config = dict(
    model='image captioner',
    dataset='photos with spoken descriptions (Open Images, Localized Narratives)',
    train_examples=203450,
    image_size=40,
    crop_scale_min=0.5,
    horizontal_flip=True,
    color_jitter=0.1,
    cutout=0.4,
    tokenizer='word',
    vocab_size=4585,
    encoder_arch='mlp_mixer',
    encoder_norm='layernorm',
    encoder_norm_position='pre',
    encoder_activation='gelu',
    encoder_mlp_ratio=4,
    encoder_parallel_block=False,
    encoder_inner_norm=False,
    encoder_patch_size=[4, 4],
    encoder_conv_stem=False,
    encoder_layers=14,
    encoder_width=384,
    fusion='cross_attention',
    decoder_width=128,
    decoder_layers=12,
    decoder_norm='layernorm',
    decoder_norm_position='pre',
    decoder_activation='gelu',
    decoder_mlp_ratio=3,
    decoder_head_dim=48,
    decoder_fused_qkv=False,
    decoder_bias='all',
    decoder_qk_norm=False,
    decoder_layer_scale_init=0.1,
    decoder_parallel_block=False,
    decoder_inner_norm=False,
    decoder_positions='rope',
    decoder_cross_attention_every=1,
    decoder_tie_embeddings=False,
    init='torch_default',
    residual_init='none',
    optimizer='cautious_adamw',
    learning_rate=0.0017,
    beta1=0.95,
    beta2=0.95,
    eps=1e-10,
    max_grad_norm=1.0,
    max_steps=10400,
    batch_size=128,
    epochs=6.5,
    lr_schedule='wsd',
    decay_fraction=0.3,
    final_lr_fraction=0,
    warmup_steps=520,
    weight_decay=0.1,
)
Rows from block 3 of the image encoder of a small image captioner, named by matrix and row number. Rows with one number belong to one neuron. Each number is 50 + 10 x the weight over its row's rms, rounded and kept within 0 to 99. All counts start at 0. After the name is the row's rms in percent of the matrix's.
Before each neuron's rows are labels from the 100 images, of 14976, where the neuron reaches its highest value: "top examples" is what is common among them. Only what is clearly more common there than usual is listed. The data: photos with spoken descriptions (Open Images, Localized Narratives). In brackets: how many of the 100.
# fc1: MLP up (encoder.blocks.3.mlp.fc1.weight, 1536x384), inputs 77-153
# fc2: MLP down (encoder.blocks.3.mlp.fc2.weight, 384x1536, transposed), outputs 77-153

top examples: text has "trees" (61); text has "plants" (41); text has "grass" (38)
fc1.9 094:37 60 55 42 47 51 55 46 43 54 48 45 57 59 32 40 52 61 50 53 49 47 59 48 56 48 60 55 46 70 54 53 52 46 55 50 68 56 54 56 45 42 38 58 59 41 54 61 41 55 44 30 36 53 56 46 39 70 60 59 37 39 52 49 53 42 71 29 37 58 54 54 40 67 68 52 54
fc2.9 104:58 50 59 27 33 50 46 52 66 61 43 58 35 59 57 49 43 72 43 66 49 51 49 54 69 35 44 37 50 62 55 52 46 34 57 33 44 35 38 39 44 58 21 47 42 42 41 53 61 52 63 47 59 54 23 37 51 44 38 58 54 34 57 62 48 38 68 53 35 53 44 53 49 54 40 43 63

top examples: text has "table" (36)
fc1.263 097:58 46 20 58 54 47 46 47 50 49 20 48 45 62 54 68 24 50 44 39 33 55 55 48 40 73 51 41 55 44 40 57 45 36 39 54 42 45 46 41 38 56 56 47 58 34 53 33 51 42 22 38 56 48 71 59 54 53 58 40 48 35 46 47 45 42 50 58 55 53 43 66 56 47 69 53 51
fc2.263 126:52 51 43 39 56 57 49 65 41 56 55 56 61 42 52 57 47 29 57 40 50 44 22 50 23 64 49 38 55 28 44 51 45 62 22 55 59 64 56 63 47 41 50 62 54 51 67 46 61 54 30 40 45 46 49 55 52 45 49 47 60 54 42 75 44 43 31 59 41 51 52 48 50 28 62 64 38

top examples: text has "trees" (67); text has "road" (25)
fc1.381 097:42 59 45 40 54 62 56 56 55 55 45 47 55 59 46 49 55 54 53 62 50 49 43 41 59 52 72 66 38 66 63 55 47 41 69 63 60 54 58 57 37 49 32 48 44 46 64 51 42 51 36 28 47 50 59 42 47 65 59 58 21 47 59 34 62 47 62 33 58 71 55 68 34 61 53 67 48
fc2.381 096:31 32 61 42 49 60 34 51 57 81 39 62 44 41 17 46 47 47 39 49 70 50 50 46 52 50 46 46 30 64 65 55 62 51 49 59 59 56 37 45 47 46 44 66 51 54 51 51 46 36 59 37 35 54 55 38 56 52 50 52 34 49 53 45 45 33 49 47 49 56 62 51 42 33 55 46 69

top examples: text has "sky" (55)
fc1.300 098:44 49 36 51 43 43 47 57 59 45 49 44 48 42 59 48 63 49 51 54 40 43 52 41 60 52 50 38 42 35 68 36 75 67 49 48 54 65 44 63 46 56 42 42 24 52 81 55 39 27 53 64 52 45 49 50 53 49 61 43 52 56 81 40 68 72 61 61 39 51 57 50 19 52 50 41 45
fc2.300 112:57 49 59 50 51 51 62 40 41 66 45 61 60 54 40 48 40 42 53 56 32 50 50 56 62 42 48 59 50 47 51 44 51 43 63 66 51 65 64 60 59 56 47 53 47 43 51 64 56 31 53 75 62 46 38 68 29 53 45 46 57 54 29 63 26 53 27 37 56 43 56 46 55 40 57 47 52

top examples: text has "water" (27)
fc1.355 098:23 45 18 55 52 49 56 46 61 55 51 50 54 48 55 48 64 61 56 72 53 14 69 41 50 61 69 61 31 54 46 58 52 52 52 53 65 36 53 44 51 65 45 59 18 50 56 38 62 52 46 57 38 52 58 45 45 65 57 44 58 46 51 43 60 56 59 54 25 47 38 47 21 51 72 52 43
fc2.355 119:47 52 67 50 47 45 51 49 40 54 46 62 46 53 54 40 48 54 38 46 46 51 26 46 36 35 42 39 48 47 37 66 43 49 62 50 45 50 38 66 55 56 58 58 65 34 45 50 45 52 51 57 49 40 47 45 42 45 47 49 69 51 49 47 65 49 25 55 56 45 48 54 55 37 58 51 54

top examples: text has "trees" (68); text has "grass" (60); text has "sky" (54); text has "ground" (28)
fc1.475 104:46 57 47 33 50 45 47 60 55 53 42 37 47 42 65 70 42 44 52 54 43 51 39 47 54 72 49 56 49 42 63 41 46 40 65 64 66 47 44 42 38 44 44 39 52 32 68 68 45 52 48 44 59 40 47 53 38 45 58 49 52 51 46 48 47 58 43 52 47 43 56 50 57 43 51 52 47
fc2.475 128:59 66 47 36 57 29 38 58 43 37 56 43 35 42 59 52 43 41 54 48 47 53 37 43 47 65 57 49 54 33 55 60 40 37 63 54 60 37 48 46 37 44 43 35 58 45 62 44 51 54 27 33 55 25 43 60 44 21 55 46 61 58 45 63 62 66 38 55 55 50 69 53 48 25 54 59 36

top examples: text has "sky" (56)
fc1.372 102:56 50 49 50 53 62 58 30 51 40 43 41 33 53 46 66 46 57 52 45 50 48 52 38 59 48 58 57 54 41 38 35 61 64 47 46 52 65 55 48 55 25 57 44 58 52 57 63 21 33 38 56 55 47 62 51 39 58 45 68 43 51 78 36 59 55 57 57 61 43 39 52 54 54 75 38 50
fc2.372 115:62 53 63 57 57 49 45 44 46 59 41 49 60 50 42 40 51 41 60 54 47 60 46 44 54 53 36 45 46 52 38 57 49 50 57 44 49 55 55 49 58 60 54 60 56 72 40 25 64 29 38 46 55 44 61 55 48 38 42 31 56 66 47 52 46 36 30 54 39 51 52 51 70 45 55 54 35

top examples: text has "trees" (62); text has "grass" (43)
fc1.175 106:47 51 58 29 43 63 33 49 57 60 35 54 52 49 47 60 38 48 54 51 38 48 48 54 55 71 45 62 39 45 53 42 24 36 68 57 58 40 62 61 47 42 39 41 63 23 45 53 54 52 45 38 50 41 51 41 42 49 39 59 52 35 36 52 38 59 41 50 37 41 39 46 64 46 61 52 44
fc2.175 124:53 67 36 41 47 44 37 45 52 33 50 27 44 38 54 45 53 38 54 34 53 51 48 37 44 62 40 58 51 45 55 53 61 45 63 55 62 43 49 58 43 52 48 36 50 39 55 66 48 51 25 29 54 39 50 45 35 20 46 46 53 43 57 62 35 44 55 53 61 42 69 53 52 36 59 54 45

top examples: text has "trees" (57)
fc1.507 103:49 42 42 50 43 54 52 50 47 47 53 39 33 42 56 46 31 65 34 58 33 39 62 44 44 54 44 47 40 79 39 44 50 49 55 50 38 47 48 51 50 52 53 32 49 43 37 51 53 43 43 48 43 51 72 47 52 50 59 41 48 44 38 52 61 47 44 60 49 57 42 48 46 52 81 50 45
fc2.507 127:55 47 51 42 57 42 52 44 53 41 51 35 46 59 40 37 34 60 37 47 47 40 32 46 20 54 54 54 54 55 58 46 49 46 45 31 72 39 42 44 51 39 58 50 72 47 53 62 41 69 59 43 41 38 39 62 58 25 53 40 35 59 46 42 48 54 39 41 44 69 66 47 71 58 57 36 43

top examples: text has "grass" (30)
fc1.181 102:42 66 61 63 55 57 52 53 48 44 53 55 26 56 67 37 36 45 55 44 38 49 49 43 47 50 56 43 44 44 44 57 23 37 42 47 38 36 64 61 51 50 57 61 49 37 52 56 49 36 40 58 45 57 69 65 41 56 40 50 46 51 41 44 52 51 44 42 55 42 41 48 54 53 50 62 52
fc2.181 116:44 46 42 35 60 44 58 52 52 41 50 41 46 55 61 37 49 52 50 46 58 45 52 50 56 55 39 51 45 42 71 55 37 51 47 54 75 40 59 53 48 50 66 61 61 46 53 45 40 55 34 31 41 74 48 60 48 56 69 44 56 62 41 46 47 69 63 53 63 53 48 52 58 51 52 21 56

top examples: text has "sky" (55)
fc1.344 111:41 54 45 61 54 43 41 55 51 47 39 59 62 48 54 47 59 52 46 70 49 32 56 56 48 44 57 50 48 46 63 55 47 55 49 46 62 29 51 66 50 54 48 44 27 51 59 54 46 47 49 63 24 50 61 43 54 49 62 40 50 55 65 46 63 56 54 52 30 45 47 62 12 44 57 48 54
fc2.344 111:55 49 61 47 36 39 62 53 41 56 50 55 55 57 51 43 44 41 41 51 34 64 29 49 49 34 47 41 49 46 33 71 44 75 67 51 64 57 58 58 56 64 42 49 54 42 50 68 73 67 51 58 59 51 47 55 53 54 63 48 57 62 30 56 56 42 35 50 59 47 63 52 59 48 41 58 56

top examples: text has "trees" (60); text has "grass" (28)
fc1.500 106:41 63 54 44 51 49 48 51 50 53 42 45 35 51 66 50 29 50 60 41 39 51 48 44 49 53 54 51 26 50 33 39 40 52 47 38 42 46 57 50 30 46 32 41 42 29 71 64 50 33 47 62 49 50 68 63 31 51 33 58 54 46 40 53 55 57 46 49 53 47 36 39 51 51 56 66 48
fc2.500 116:54 68 34 48 63 50 49 50 48 24 69 51 41 48 44 54 53 42 47 34 44 32 39 51 48 59 46 45 54 47 60 73 66 49 63 47 54 39 54 50 51 49 66 66 47 35 52 56 54 53 33 20 33 55 40 54 41 33 54 56 46 66 53 59 46 57 57 66 55 39 69 49 39 38 43 49 34

top examples: text has "trees" (65); text has "sky" (57); text has "grass" (53)
fc1.361 108:40 58 44 32 53 39 46 59 52 52 32 40 48 45 66 61 53 45 55 49 41 51 41 47 51 67 50 56 40 44 58 31 48 36 65 53 65 51 43 49 39 39 39 48 54 29 77 58 47 49 47 43 58 39 52 60 43 46 57 63 56 44 46 45 47 62 46 53 36 39 53 42 59 47 45 50 50
fc2.361 135:61 67 39 40 62 38 31 59 37 35 52 35 39 46 56 56 50 34 51 47 50 50 35 50 41 69 52 54 52 36 57 58 47 45 65 52 61 34 47 48 36 44 44 32 55 45 64 50 55 57 25 30 55 22 46 61 44 19 52 50 56 58 42 64 58 61 35 56 55 46 68 47 54 21 60 56 32

top examples: text has "trees" (64); text has "road" (37); text has "buildings" (28)
fc1.609 098:36 55 63 37 57 45 72 51 45 41 43 41 51 62 35 49 60 42 50 47 62 57 43 52 47 31 55 42 10 47 61 37 62 52 60 59 68 60 55 54 41 49 39 54 51 49 70 47 50 45 45 35 43 49 42 60 47 49 54 60 50 46 54 44 61 42 55 31 52 52 53 55 55 48 60 57 53
fc2.609 126:35 66 47 48 25 51 54 63 49 59 62 51 72 56 58 58 44 56 44 51 56 40 42 52 47 48 45 53 41 54 66 57 66 41 76 47 74 47 59 50 50 58 52 51 25 49 47 68 55 66 37 48 65 42 45 43 61 76 59 37 56 48 57 61 55 39 62 49 34 60 43 56 46 42 50 64 36

top examples: text has "trees" (75); text has "plants" (47); text has "grass" (25)
fc1.688 101:54 51 48 64 57 46 55 34 45 54 30 40 40 51 31 47 46 47 56 47 42 61 54 41 45 43 38 44 64 63 29 38 67 52 49 45 52 41 59 46 67 44 57 37 82 49 51 50 36 38 42 56 56 58 73 42 51 54 46 34 50 52 54 41 54 40 41 46 57 51 44 57 52 44 71 48 64
fc2.688 134:45 40 65 41 48 45 35 59 53 59 54 53 61 52 34 38 39 51 51 48 39 46 21 63 42 59 52 57 63 59 61 57 57 61 58 27 77 43 34 41 58 38 47 49 64 66 51 68 30 56 53 60 49 55 56 41 55 43 55 64 38 58 48 63 55 53 35 51 44 33 55 52 62 55 59 47 58

top examples: text has "table" (31)
fc1.656 107:54 52 41 66 40 52 53 44 43 55 43 47 40 70 77 53 34 52 47 42 40 54 63 45 40 67 40 42 56 50 34 50 50 42 42 49 38 45 53 43 18 54 58 46 39 43 67 37 57 44 38 37 56 45 85 52 47 48 53 37 48 50 53 52 47 44 45 53 56 57 43 56 50 48 60 53 57
fc2.656 129:42 56 53 40 60 56 63 59 34 61 59 39 61 50 38 55 49 24 66 34 39 40 38 35 34 63 66 40 47 42 43 51 48 55 24 48 60 54 57 67 40 50 46 70 43 57 57 46 55 64 22 42 48 65 53 70 60 44 65 46 60 50 44 75 52 41 38 58 35 46 46 52 40 30 61 70 30

top examples: text has "plants" (31)
fc1.93 102:50 52 53 42 47 64 41 43 57 54 52 41 42 68 45 42 39 54 53 50 36 48 53 55 50 48 57 60 32 68 58 60 44 41 51 64 43 56 56 54 35 45 42 58 50 26 47 42 40 51 39 46 40 68 49 48 39 76 59 59 34 26 53 47 52 47 75 32 45 64 48 37 51 57 61 62 49
fc2.93 103:61 67 55 44 53 44 47 59 55 46 35 47 50 46 49 64 50 58 46 59 53 57 53 49 49 60 53 34 41 38 74 32 49 56 40 46 58 40 45 36 50 63 66 50 46 46 34 51 71 51 59 48 64 39 55 58 40 50 44 38 40 66 54 50 47 39 51 61 57 55 50 25 62 42 35 57 74

top examples: text has "table" (35)
fc1.183 103:55 52 33 60 47 55 49 47 45 55 43 56 49 68 83 49 31 54 50 45 46 59 63 47 34 41 40 41 46 43 44 55 44 40 36 51 29 50 63 49 38 55 60 51 41 46 69 42 54 56 40 37 50 50 78 57 54 52 53 42 52 53 44 53 44 42 49 48 50 53 38 50 55 50 57 52 60
fc2.183 126:48 56 44 41 54 46 65 62 37 72 67 45 57 54 30 46 58 36 64 49 37 36 29 41 35 63 55 48 58 51 46 56 39 64 34 56 68 50 47 71 40 54 39 64 42 51 57 49 57 71 28 46 45 59 55 61 55 44 61 47 66 53 40 74 45 44 36 67 41 54 48 55 43 26 58 68 19

top examples: text has "grass" (28)
fc1.687 110:40 55 42 45 38 53 59 62 52 64 41 63 43 45 59 39 41 63 49 50 57 34 45 39 45 50 44 53 09 62 49 39 53 53 46 53 50 72 55 41 49 57 43 58 39 54 71 59 59 34 56 44 42 57 68 63 35 57 55 45 51 49 58 62 52 56 46 56 47 46 45 30 40 57 50 57 44
fc2.687 123:34 57 47 46 52 49 58 54 59 47 62 49 44 62 48 62 51 52 33 33 52 37 43 47 45 59 70 32 67 46 64 63 57 53 51 52 60 33 52 44 55 54 63 58 47 40 47 56 47 64 58 53 39 56 37 45 48 63 60 63 53 49 54 40 55 56 56 49 50 36 55 54 28 57 59 45 54

top examples: text has "table" (30)
fc1.736 113:39 49 51 52 53 44 34 55 57 58 48 60 61 49 50 53 68 54 49 70 76 51 40 48 49 55 43 51 46 45 43 52 60 39 63 50 56 65 48 53 51 58 53 46 35 58 63 36 58 62 48 47 33 47 59 57 51 47 49 41 42 59 76 48 53 54 36 51 31 69 48 56 43 44 66 57 41
fc2.736 128:57 38 50 39 42 33 52 59 59 54 59 50 55 56 51 58 49 67 45 24 43 56 34 57 53 63 41 61 48 60 57 46 51 35 54 60 46 50 51 47 52 50 48 44 50 53 49 54 56 68 35 58 43 31 69 63 63 52 48 35 58 45 50 58 78 59 53 55 44 61 28 49 55 39 59 43 50

top examples: text has "trees" (78); text has "grass" (28); text has "road" (26)
fc1.124 108:50 59 43 42 59 40 59 49 49 53 43 53 46 60 59 34 48 66 58 44 52 36 49 54 42 48 70 41 35 63 53 47 58 49 47 53 53 65 38 42 40 52 49 67 50 57 36 49 51 37 40 31 45 63 73 59 40 70 51 52 45 48 51 38 57 42 62 32 61 55 50 37 54 60 43 59 45
fc2.124 119:39 57 28 59 45 56 44 46 62 49 44 48 33 53 46 38 45 58 61 30 60 42 39 41 41 51 50 63 85 64 50 50 34 61 39 42 57 37 52 59 42 56 45 39 56 54 38 45 48 66 41 57 46 48 56 48 38 47 38 66 52 59 52 48 54 56 45 37 44 57 61 57 39 61 46 46 41

top examples: text has "sky" (62); text has "trees" (56)
fc1.547 099:28 54 28 47 38 49 50 55 56 48 41 43 35 36 61 34 51 54 58 56 48 47 57 50 62 53 57 51 44 65 48 59 49 54 53 52 51 45 52 51 51 57 36 40 38 45 57 46 48 36 38 51 40 53 69 46 54 43 74 44 47 40 53 55 76 57 51 52 44 49 46 65 27 53 70 52 33
fc2.547 117:38 57 55 43 55 54 51 46 58 51 20 39 43 53 53 47 49 63 45 36 57 50 38 41 37 40 53 56 61 60 33 44 59 45 57 35 51 51 48 53 57 47 46 40 54 40 68 43 59 41 71 51 59 48 35 52 56 57 74 49 61 56 63 38 58 36 59 52 58 40 43 48 65 58 37 53 62