From a checkpoint of a small image captioner: encoder norm layernorm.
Rows from block 2 of the image encoder of a small image captioner, named by matrix and row number. Rows with one number belong to one neuron. Each number is 128 + 24 x the weight over its row's rms, rounded and kept within 0 to 255. All counts start at 0. Numbers have three digits each.
After each neuron's rows are labels from the 100 images, of 14976, where the neuron reaches its highest value: "strongest on" is what is common among them. Only what is clearly more common there than usual is listed. The data: photos with spoken descriptions (Open Images, Localized Narratives).
# fc1: MLP up (encoder.blocks.2.mlp.fc1.weight, 1536x384), inputs 128-255
# fc2: MLP down (encoder.blocks.2.mlp.fc2.weight, 384x1536, transposed), outputs 128-255

fc1.710:110118133151127171129118069144120118143173102129113182124144165120121161145177118127121114110133093138167123124143132135138135054186122124159132128136145115132126115179106137083138135162113120151125147135158128142125111104153128147162104112143145141111119147113136142131121141150133134130124119138136146136132158185143110110121108093109097110105145131105136119118161086138124121205149
fc2.710:132120127100137133102158102158139083148171129085127109150139163122103125116157162169115123155135105135147132160127108124122148130139090057146158148073115092143120072152108154104119166131149144117137104083116131161132148106156134136142090095157134147104132124134129141067106140152170118155120128075115105097174158135146135130163101130110117121139126137149114129125144157087094148170110
strongest on: text has "sky"

fc1.200:116079159154143121141089129104141177145192116138101103149098128099115171119137150122128129138134123084162122142147109173167088088147109132128169126173144095143124129097141147122147094167101139129116132129128100140102128136133107157151133116099133182068126111136111138115112142114152119131169103123122179115116124157122100202124116108119158116139145120107108122104151098099131092189093
fc2.200:171100118146145147089120146106149128128136161127127078165138118125113076150143133175098134136169120111128113115161106118157085155160126079095122124127124104167122156108128148157088145146146116094144121144083119138102141108114104130131156141113147137104120118110159092097105157130126129084134120128133145146129114155170106135109090148089098131139121113127120168099106157138157117158089
strongest on: text has "wearing"

fc1.473:135136123132104148145165088097117126116118120136127140168133144137123152116172086127133131087127154114129123138133116155148156142141197119111143126151153138091146099111096130136149119139034112135135130134142145148116125087137133174120150128117131155110137155167098138103118117142117141176132137138140147123113118115132113174134109113131119159117127122118148148139130115109116128146178
fc2.473:075112153128151114140109112118151142092157080132133116158146130114174142190151140139129104129138148119068126165107146132120138140158116089116145139131103142132162103127152139107125103147150113131139139131090123120129132119148103169142122112124141166161133147138123121120130125080140125194082132127138140113122141145134135146151176105120151165168124137141156155154158155086189121167145
strongest on: text has "man"

fc1.444:129068168138135135159087162092137163139188143142105103145128136105117143142143142122137091125136124091125117118139110165154060113126115112110179101145146098136140111088117155127156088148080120104115127138138119126094147130127092146153132141113151173085126109133127128104101143117148127129186116130116155115099121170110103208143105106134140134143141122085127143115132095083130109162120
fc2.444:171089138141142147134115155101143151131131160143128083142136116148107086162135120155125143127166134121142124113122126094124121149137154078117133117127129109159136153124143151163116136130117114120150125163089116119061146125129108130138140147115145133113138124154151117110104165106068131079143116155127132130115128133168115127116100138085118149141100138117128170111101131106151111143094
strongest on: text has "man"; text has "woman"

fc1.707:179122121127093165125155102121125168125091150118142104123113094090119134087128153110126159129134131139110125080141128104149167142132147145102125136172151162156120151119115167098132114150140186160138077133114138175105118110134107165098117115130128161129089100120128100178135119138117150121101165142092160089112141136128097113127125122164140131128112118150124125096107129095116131124110
fc2.707:145128121115157131103131128119162132125146137094115123109124113149110120139102140134107135131117129124112133121127122129145133116117139120127111127127117108108071135131134138136113137087126126136123140104123122148127114147126121168142019134123118112145124090086146143122132156133138121102151102106113090115119134153148112137141143128133134095115135137120109107106113088140117112123113
strongest on: text has "sky"; text has "grass"; text has "ground"

fc1.103:162128162088137141177083128096135129105110141146110124107122129118132142109185130138130108134141106069127117138125137125129123141122160183124108076128177127101148140100106116137155111154106117106135143166115121121143151115116126147115107124087126167125115116122099165111131139122113164141160125124106187109112135178095109122105098087113126121116136137107139156137146108123140057160115
fc2.103:137166086135146073096143119120132075110123129121162150097137128185121117082107093095109092103115121127120129107122121159102118126075133126100122115101147124118123127102117096098117140150179096148104110133130118119135135130087133124132113123132084097138077171116149090151132157192107128164125097124181134151138138121118097136156113140152116149175132128125147124096129157146152094107134
strongest on: text has "holding"

fc1.529:120132170094123136234102125086116127131145153144080127132152127126120121145163122129135094115147127115130108124125123133098089107123180131107171122103126111112136129126111117143143141119107108129136149168118131114124160128162132179154141219133155131122120121112133139116129127119135116148139112113134123123123133136123127126130111117122128131146137163095139181135093110129137119170164
fc2.529:139116115137144136112132145096136157138121149095144105141119116152114111150166137103120157129142156151127118131115129153067137146099134078122138155086137149120119140126140156152142147124180070148131137193104131123085129121134117155115135127122120118117145121125142148124142173117020132100144123133123118118125160110125118126136127153090120154142118154111121158153118140051122131127080
strongest on: text has "holding"; text has "man"

fc1.598:147056156152140121148077172083126158142167132145100105122144130101124126166153137136151088130164102090069098144118114174130076098156114100103172111143118086160137106096119153130137070116106120109110102154094138114127134142115054138115137121108145146115140117137113125117115146112143118102164114150112143114116126182111112169137096121113146125130125141069124135129127113094139125146110
fc2.598:177094132105124170125123155121122196131118157153126117144121121156090105159129104156123129122154102103193137118109131134131123147153130140138104111149150109137132149142144148142118138133106101108155133180143131121096139137112135125143120152122126164135115124127159110096090138141076113082145142117131136116094149165144121118104091136091112133134155134113130174111119124161148117152096
strongest on: text has "wearing"

fc1.232:114123124097114135122130135127126165124121142128133143182166073165123137184139103096129134129168123114132144112137136143150132127134136107115133091149133101121129117120137133111118151144115130105136153123127143143130128143140116202137118160114111162124138149129098103140084113135081130123152127109133141068120144127132123126118138131074159138129093131125034131075105137106121108135131
fc2.232:105134155093136147125150165140121142151118102113075134135110126144145102146114112129092147117141114137136127156134103130139112121130128140126117119133138081127076119166131100131122109126097122142122153110138175128116086143137130165141027166134151136136134133108127126126092120121135109103132119104121133116152144114142134127140125135142149116099122122136094140138145125155099120117146
strongest on: text has "sky"

fc1.66:150138197138142139222135134140133138133125160168074154129159146124150116147180103134129110121118152095091100137118170112127097123121174133109118094117134121126133104128172116144121103168106133141100147171078131106157154124172124140120168194129160106135131154130102146125129135088135114139126113114133128122135124125146162117138102115128095120135131117071130196138159102127164109166167
fc2.66:120124128123148136128145180096148128158122155124131129145143134133159086141187153115134142110103166167113127116108116136102149162092130123112128134108120177113126122115136139165127153101174114130052127169122141109117128133135136123123147150101111079129166122111083167117123174148106165110140139125102113115106140119140132126114124152105138168122138132124132171170127160080133127135075
strongest on: text has "wearing"

fc1.499:145102120146142131130129127151113158126134142130091141103101142100139135098151115121102129123168106112106111160113129171150115138144120128157109126158122160161146108159127140102122103126115146093105143120104182096141118130100090118128109103112145136130130103125126136136101110110118120114118131163101159137115106171102170120118125096114105122101134122141120126133157119128144102160096
fc2.499:152125144134132159087109104137129094145112130092130101115070122163078094138129118142118142111122087143133148132125106090103150107116094126138123214090101153182151125119096159114123172144161134123167163116126124096121142076178135108115115108111097119144153130083129123170141132082162108140111117135149117128153145084150096114176114156113114119154113151130141111128135150171102134156126
strongest on: text has "sky"; text has "grass"

fc1.580:100128127175144128125129127140121148103159106131096131166096132125126156132128081120111154151112131120156139093212118154108138115189149154102121139090159104111125133137132131145139083148109137185150151137138136143149129162160144152097141151131086140062085113149107135147132135085137132142157118143136173125136129112106098190121158122081132160173140207124131113107155127143125120136133
fc2.580:111158101135160160124139107128120115135079116096156148123090150121103149110164149151115141128145174138144099123145124129132169175132127122126106091109140141087137157126118107181109097119146078170144147127127139116165137085128166111154150163114138122144147099120108150182135141163147134148122116114150114108081119082136099188123193134128153158156137142127163141114138127150115114150122
strongest on: text has "grass"

fc1.19:147140143158172119185167111117130121121148162129152122122139118126142117107150151124119137161120116131133132133118184101130166129118215149127119140138117112107139112149102122134136130103111105130109126173141130177140184115113133148139148166130120113109127155157098134159126151124114130149160124135136099134112150109113113135127132142094139183129141132116118151126095147136135128105185
fc2.19:119126100141144100162120098115178125092078121124162121086131117109132118101164133128128125135080139160109156115141134112124193153043130170145116175143104143111165151093151147129131115163186111167110137150162140130109139126116114140137162097120137098147109136121130143163144180141097157150123130114122081143124146124118128114112187114147147157136163129122148132114120158139150124084130
strongest on: text has "holding"

fc1.87:118132163124128143222100119108102145131131137158057166142148134113131116152165110121137092112124128123145121114125148113100088101130164158107153143103125130135140135138129117131124126128106136135128142146131133117145153133172132173148162228127143128116123150122110138142131121109136111134149117120130132127121140133129141122137116115097117126155138184086139184134105110139140110174169
fc2.87:109125127116132148099145155101123144134102120110138133138114124135126117146189148093147154124137142166134124125099145168060155146106128108144123165081128170126148131125154155149130167112186059147120136208138135114114120133130148145118137135120113106135139111145127164116143162141054141106135120127118150123114157128121136100114118152095129189125118171102138173159137149076146138132065
strongest on: text has "man"; text has "two"

fc1.696:145090170096129128165070156077131143113134152133083120122160146110125126127152172122139093130139117095093111126121114142117065109123123110103185103121151088131146119083099157126169092109100129099125119142100120126113169117111081150102146154117138156125130117157153125109112133116142132133186127101106162124116153166121115178144113093156135166148135138063139157118085101101143114164122
fc2.696:139110143131150142131123126122115119133139148142123100141127115139101100166131093106137155135182151126175121108134128103120123155131141084108124162104108121145133142143160125148097095135117114149137145166109104111045134150140114120132135129121153102109119136144150121116123164107033150079152122138138133148134135141155113107105117135061102146154124153106114173114124132134118106124104
strongest on: text has "wearing"; text has "man"

fc1.157:151131143114110122151158147132134160101107125201093160109153147113199128110161129111160127132157150125122098106121191095140102125133140137137109124133132099124147126141156121119127084146119151157105121160101132117160167101155134110103152157131117111107120149161085136121139124084124115069118131108135138130132158115135153132138139114139128126180124137061131133133121092146228110127159
fc2.157:084167124108136134134126116145154137136100133136133148091145145125175086112170126146118147162124137131095087112150134101174125168072148134137104119139142141132118168117142130137088087134150151152052120203093104152138149176136139127149175158108152044105113109126090153177121156174159191111133126098123121143127098167175143146146133139128143149119135078149132153126133170116161119132154
strongest on: text has "grass"

fc1.645:133090148095117100170093162102132131133144209144114111130160116115130129137150154116128103133124126093074101110135128120100086171110137114110169103104163106120147125100108149125158102111099110096118106149104125118096200141112067128097147195132130135131135116135153125114099151123091136122169126116081130096095159154128124174130118124159115171145122117091110179114089119085140128137142
fc2.645:145105143133165147136142158126107147144127150138116102120076142127106085151119130114122144152149171122166136095119121094123136134095151102134120154113102115164114131148145126167108098127105123142128153162134113101058121147132134104117130110106152094103144126111116144133094165090058126036154124150146106160149120139154111115115122126083106131139113164107137167148128096112117123129100
strongest on: text has "man"; text has "holding"

fc1.359:147137132122111141159137161128086106111108167140131101119092130110141125126108151106130132127130131121137126138121150111118132143128126150151180104108132153142240144173145140097135135112122151107131103130143157157112114137126125108138146132115159153138100140172130086132099123129133147112138180118108152129126108133136149117128139117138091162131141135147149184136103116118129084139093
fc2.359:163123161104095150130143146159116118178110166147109049091124151148134115104140123095100132151152153160162169120112100091142136136157133159144105130127121126109125137177127132140112144098133077120122044101164162159122133146129136138151144150197133120126109139092124071139136149122155142139132141093101133114162152113102144132148151155129132134123151144133142123114134125170106091106109
strongest on: text has "sky"

fc1.210:127151152174151131145152137141145110133104148152134087091118106126192138080123133149108131182095098120118086107114141111162148138143184104157088138150125103129141134155120142143174097101132107166107109190143165128136152125105132104129100087134166107117128110138107111171130119112090170119128142188149105150138067131124115135080108130137117140122147123156109118139157132077193127114129
fc2.210:138159085117128129104108132106128146119102105121135140100113149129180101115175146125115128159079106142099104141131125161148155090083141104156101147157146094111133152128093097153136061160141101117075127140079110131124083092132131099165131127080110081087115125120107111167163158108155080129128091133159089126102175116166120148178106146120110122121129083145142111122127116097183153112150
strongest on: text has "holding"

fc1.715:120137177103130127235093115090123126131130148145057142127148130119128124135172126128137085116136126110139108123125125120104093114115186135107158122103129118119141129124107118141134132124109114133136153174128126113132160110166134173147149222135143122109124124115122143123130132119129119149144111115133129132128142126124135123129112113120122134152144159090143185139095104135142105189157
fc2.715:119134116132137136105136131106147147142117128101151119124118115145119117146169128098117162135135145170118122129119137147069148144086140093126137170093137143109128141132147153152143145122185070155123130192101125125091118125123125160112138119130116111126133126135140153119160179124028136112135125119124135127128150112121104125123141165094135170133119155102118160154118150066123139117084
strongest on: text has "man"

fc1.441:122127177131135153211097124096112139127143142143052153145145136118122123150182108124126125103111133097151114115134129132102089110116155158106142119093139141128132137139131119137130123157096144155130145146148137115139132124178128163142158200125142131106120135106106141146124117100136114129142111127134144124120138124134139130137113101106104126148146182084138166132134109138136102177147
fc2.441:103124117132125137086156162102119150133114136118158140114116129142128126125201136109144146128135158144158131126093146171073146143086139100145114153090132176134144136121152154151142167121200084133125131184123131126124118138142151147122158138114115115103154114139127167107137159168070133114121122143133132107119171136117135115106103161101144176127132156107125180162143153075141125121076
strongest on: text has "man"

fc1.490:119138172178139161182144156151111145115160128165088167136143139121127122178173098140113111129111131123119113129134169118132096083138157160106124126093118105127126112151196120142125128146113153137119135159113138128162148174171127165154160197130142117125137170126101146141136127089139103106125109152129115126117108123116136138143102130101112121157130160078138152137158109148146110151164
fc2.490:108146122112137144110146157118129149135098111133135129124117137125127114161209139131158125156110151143127138136102142159154172147099108141136107135134108157132178135109164156151125142116159085141079131188124138141136113143149159123115151131109125094144160133146094166123116165155120150095127147108108132120093125132127165113114159137119165175100158150132132166161152139132134120123105
strongest on: text has "man"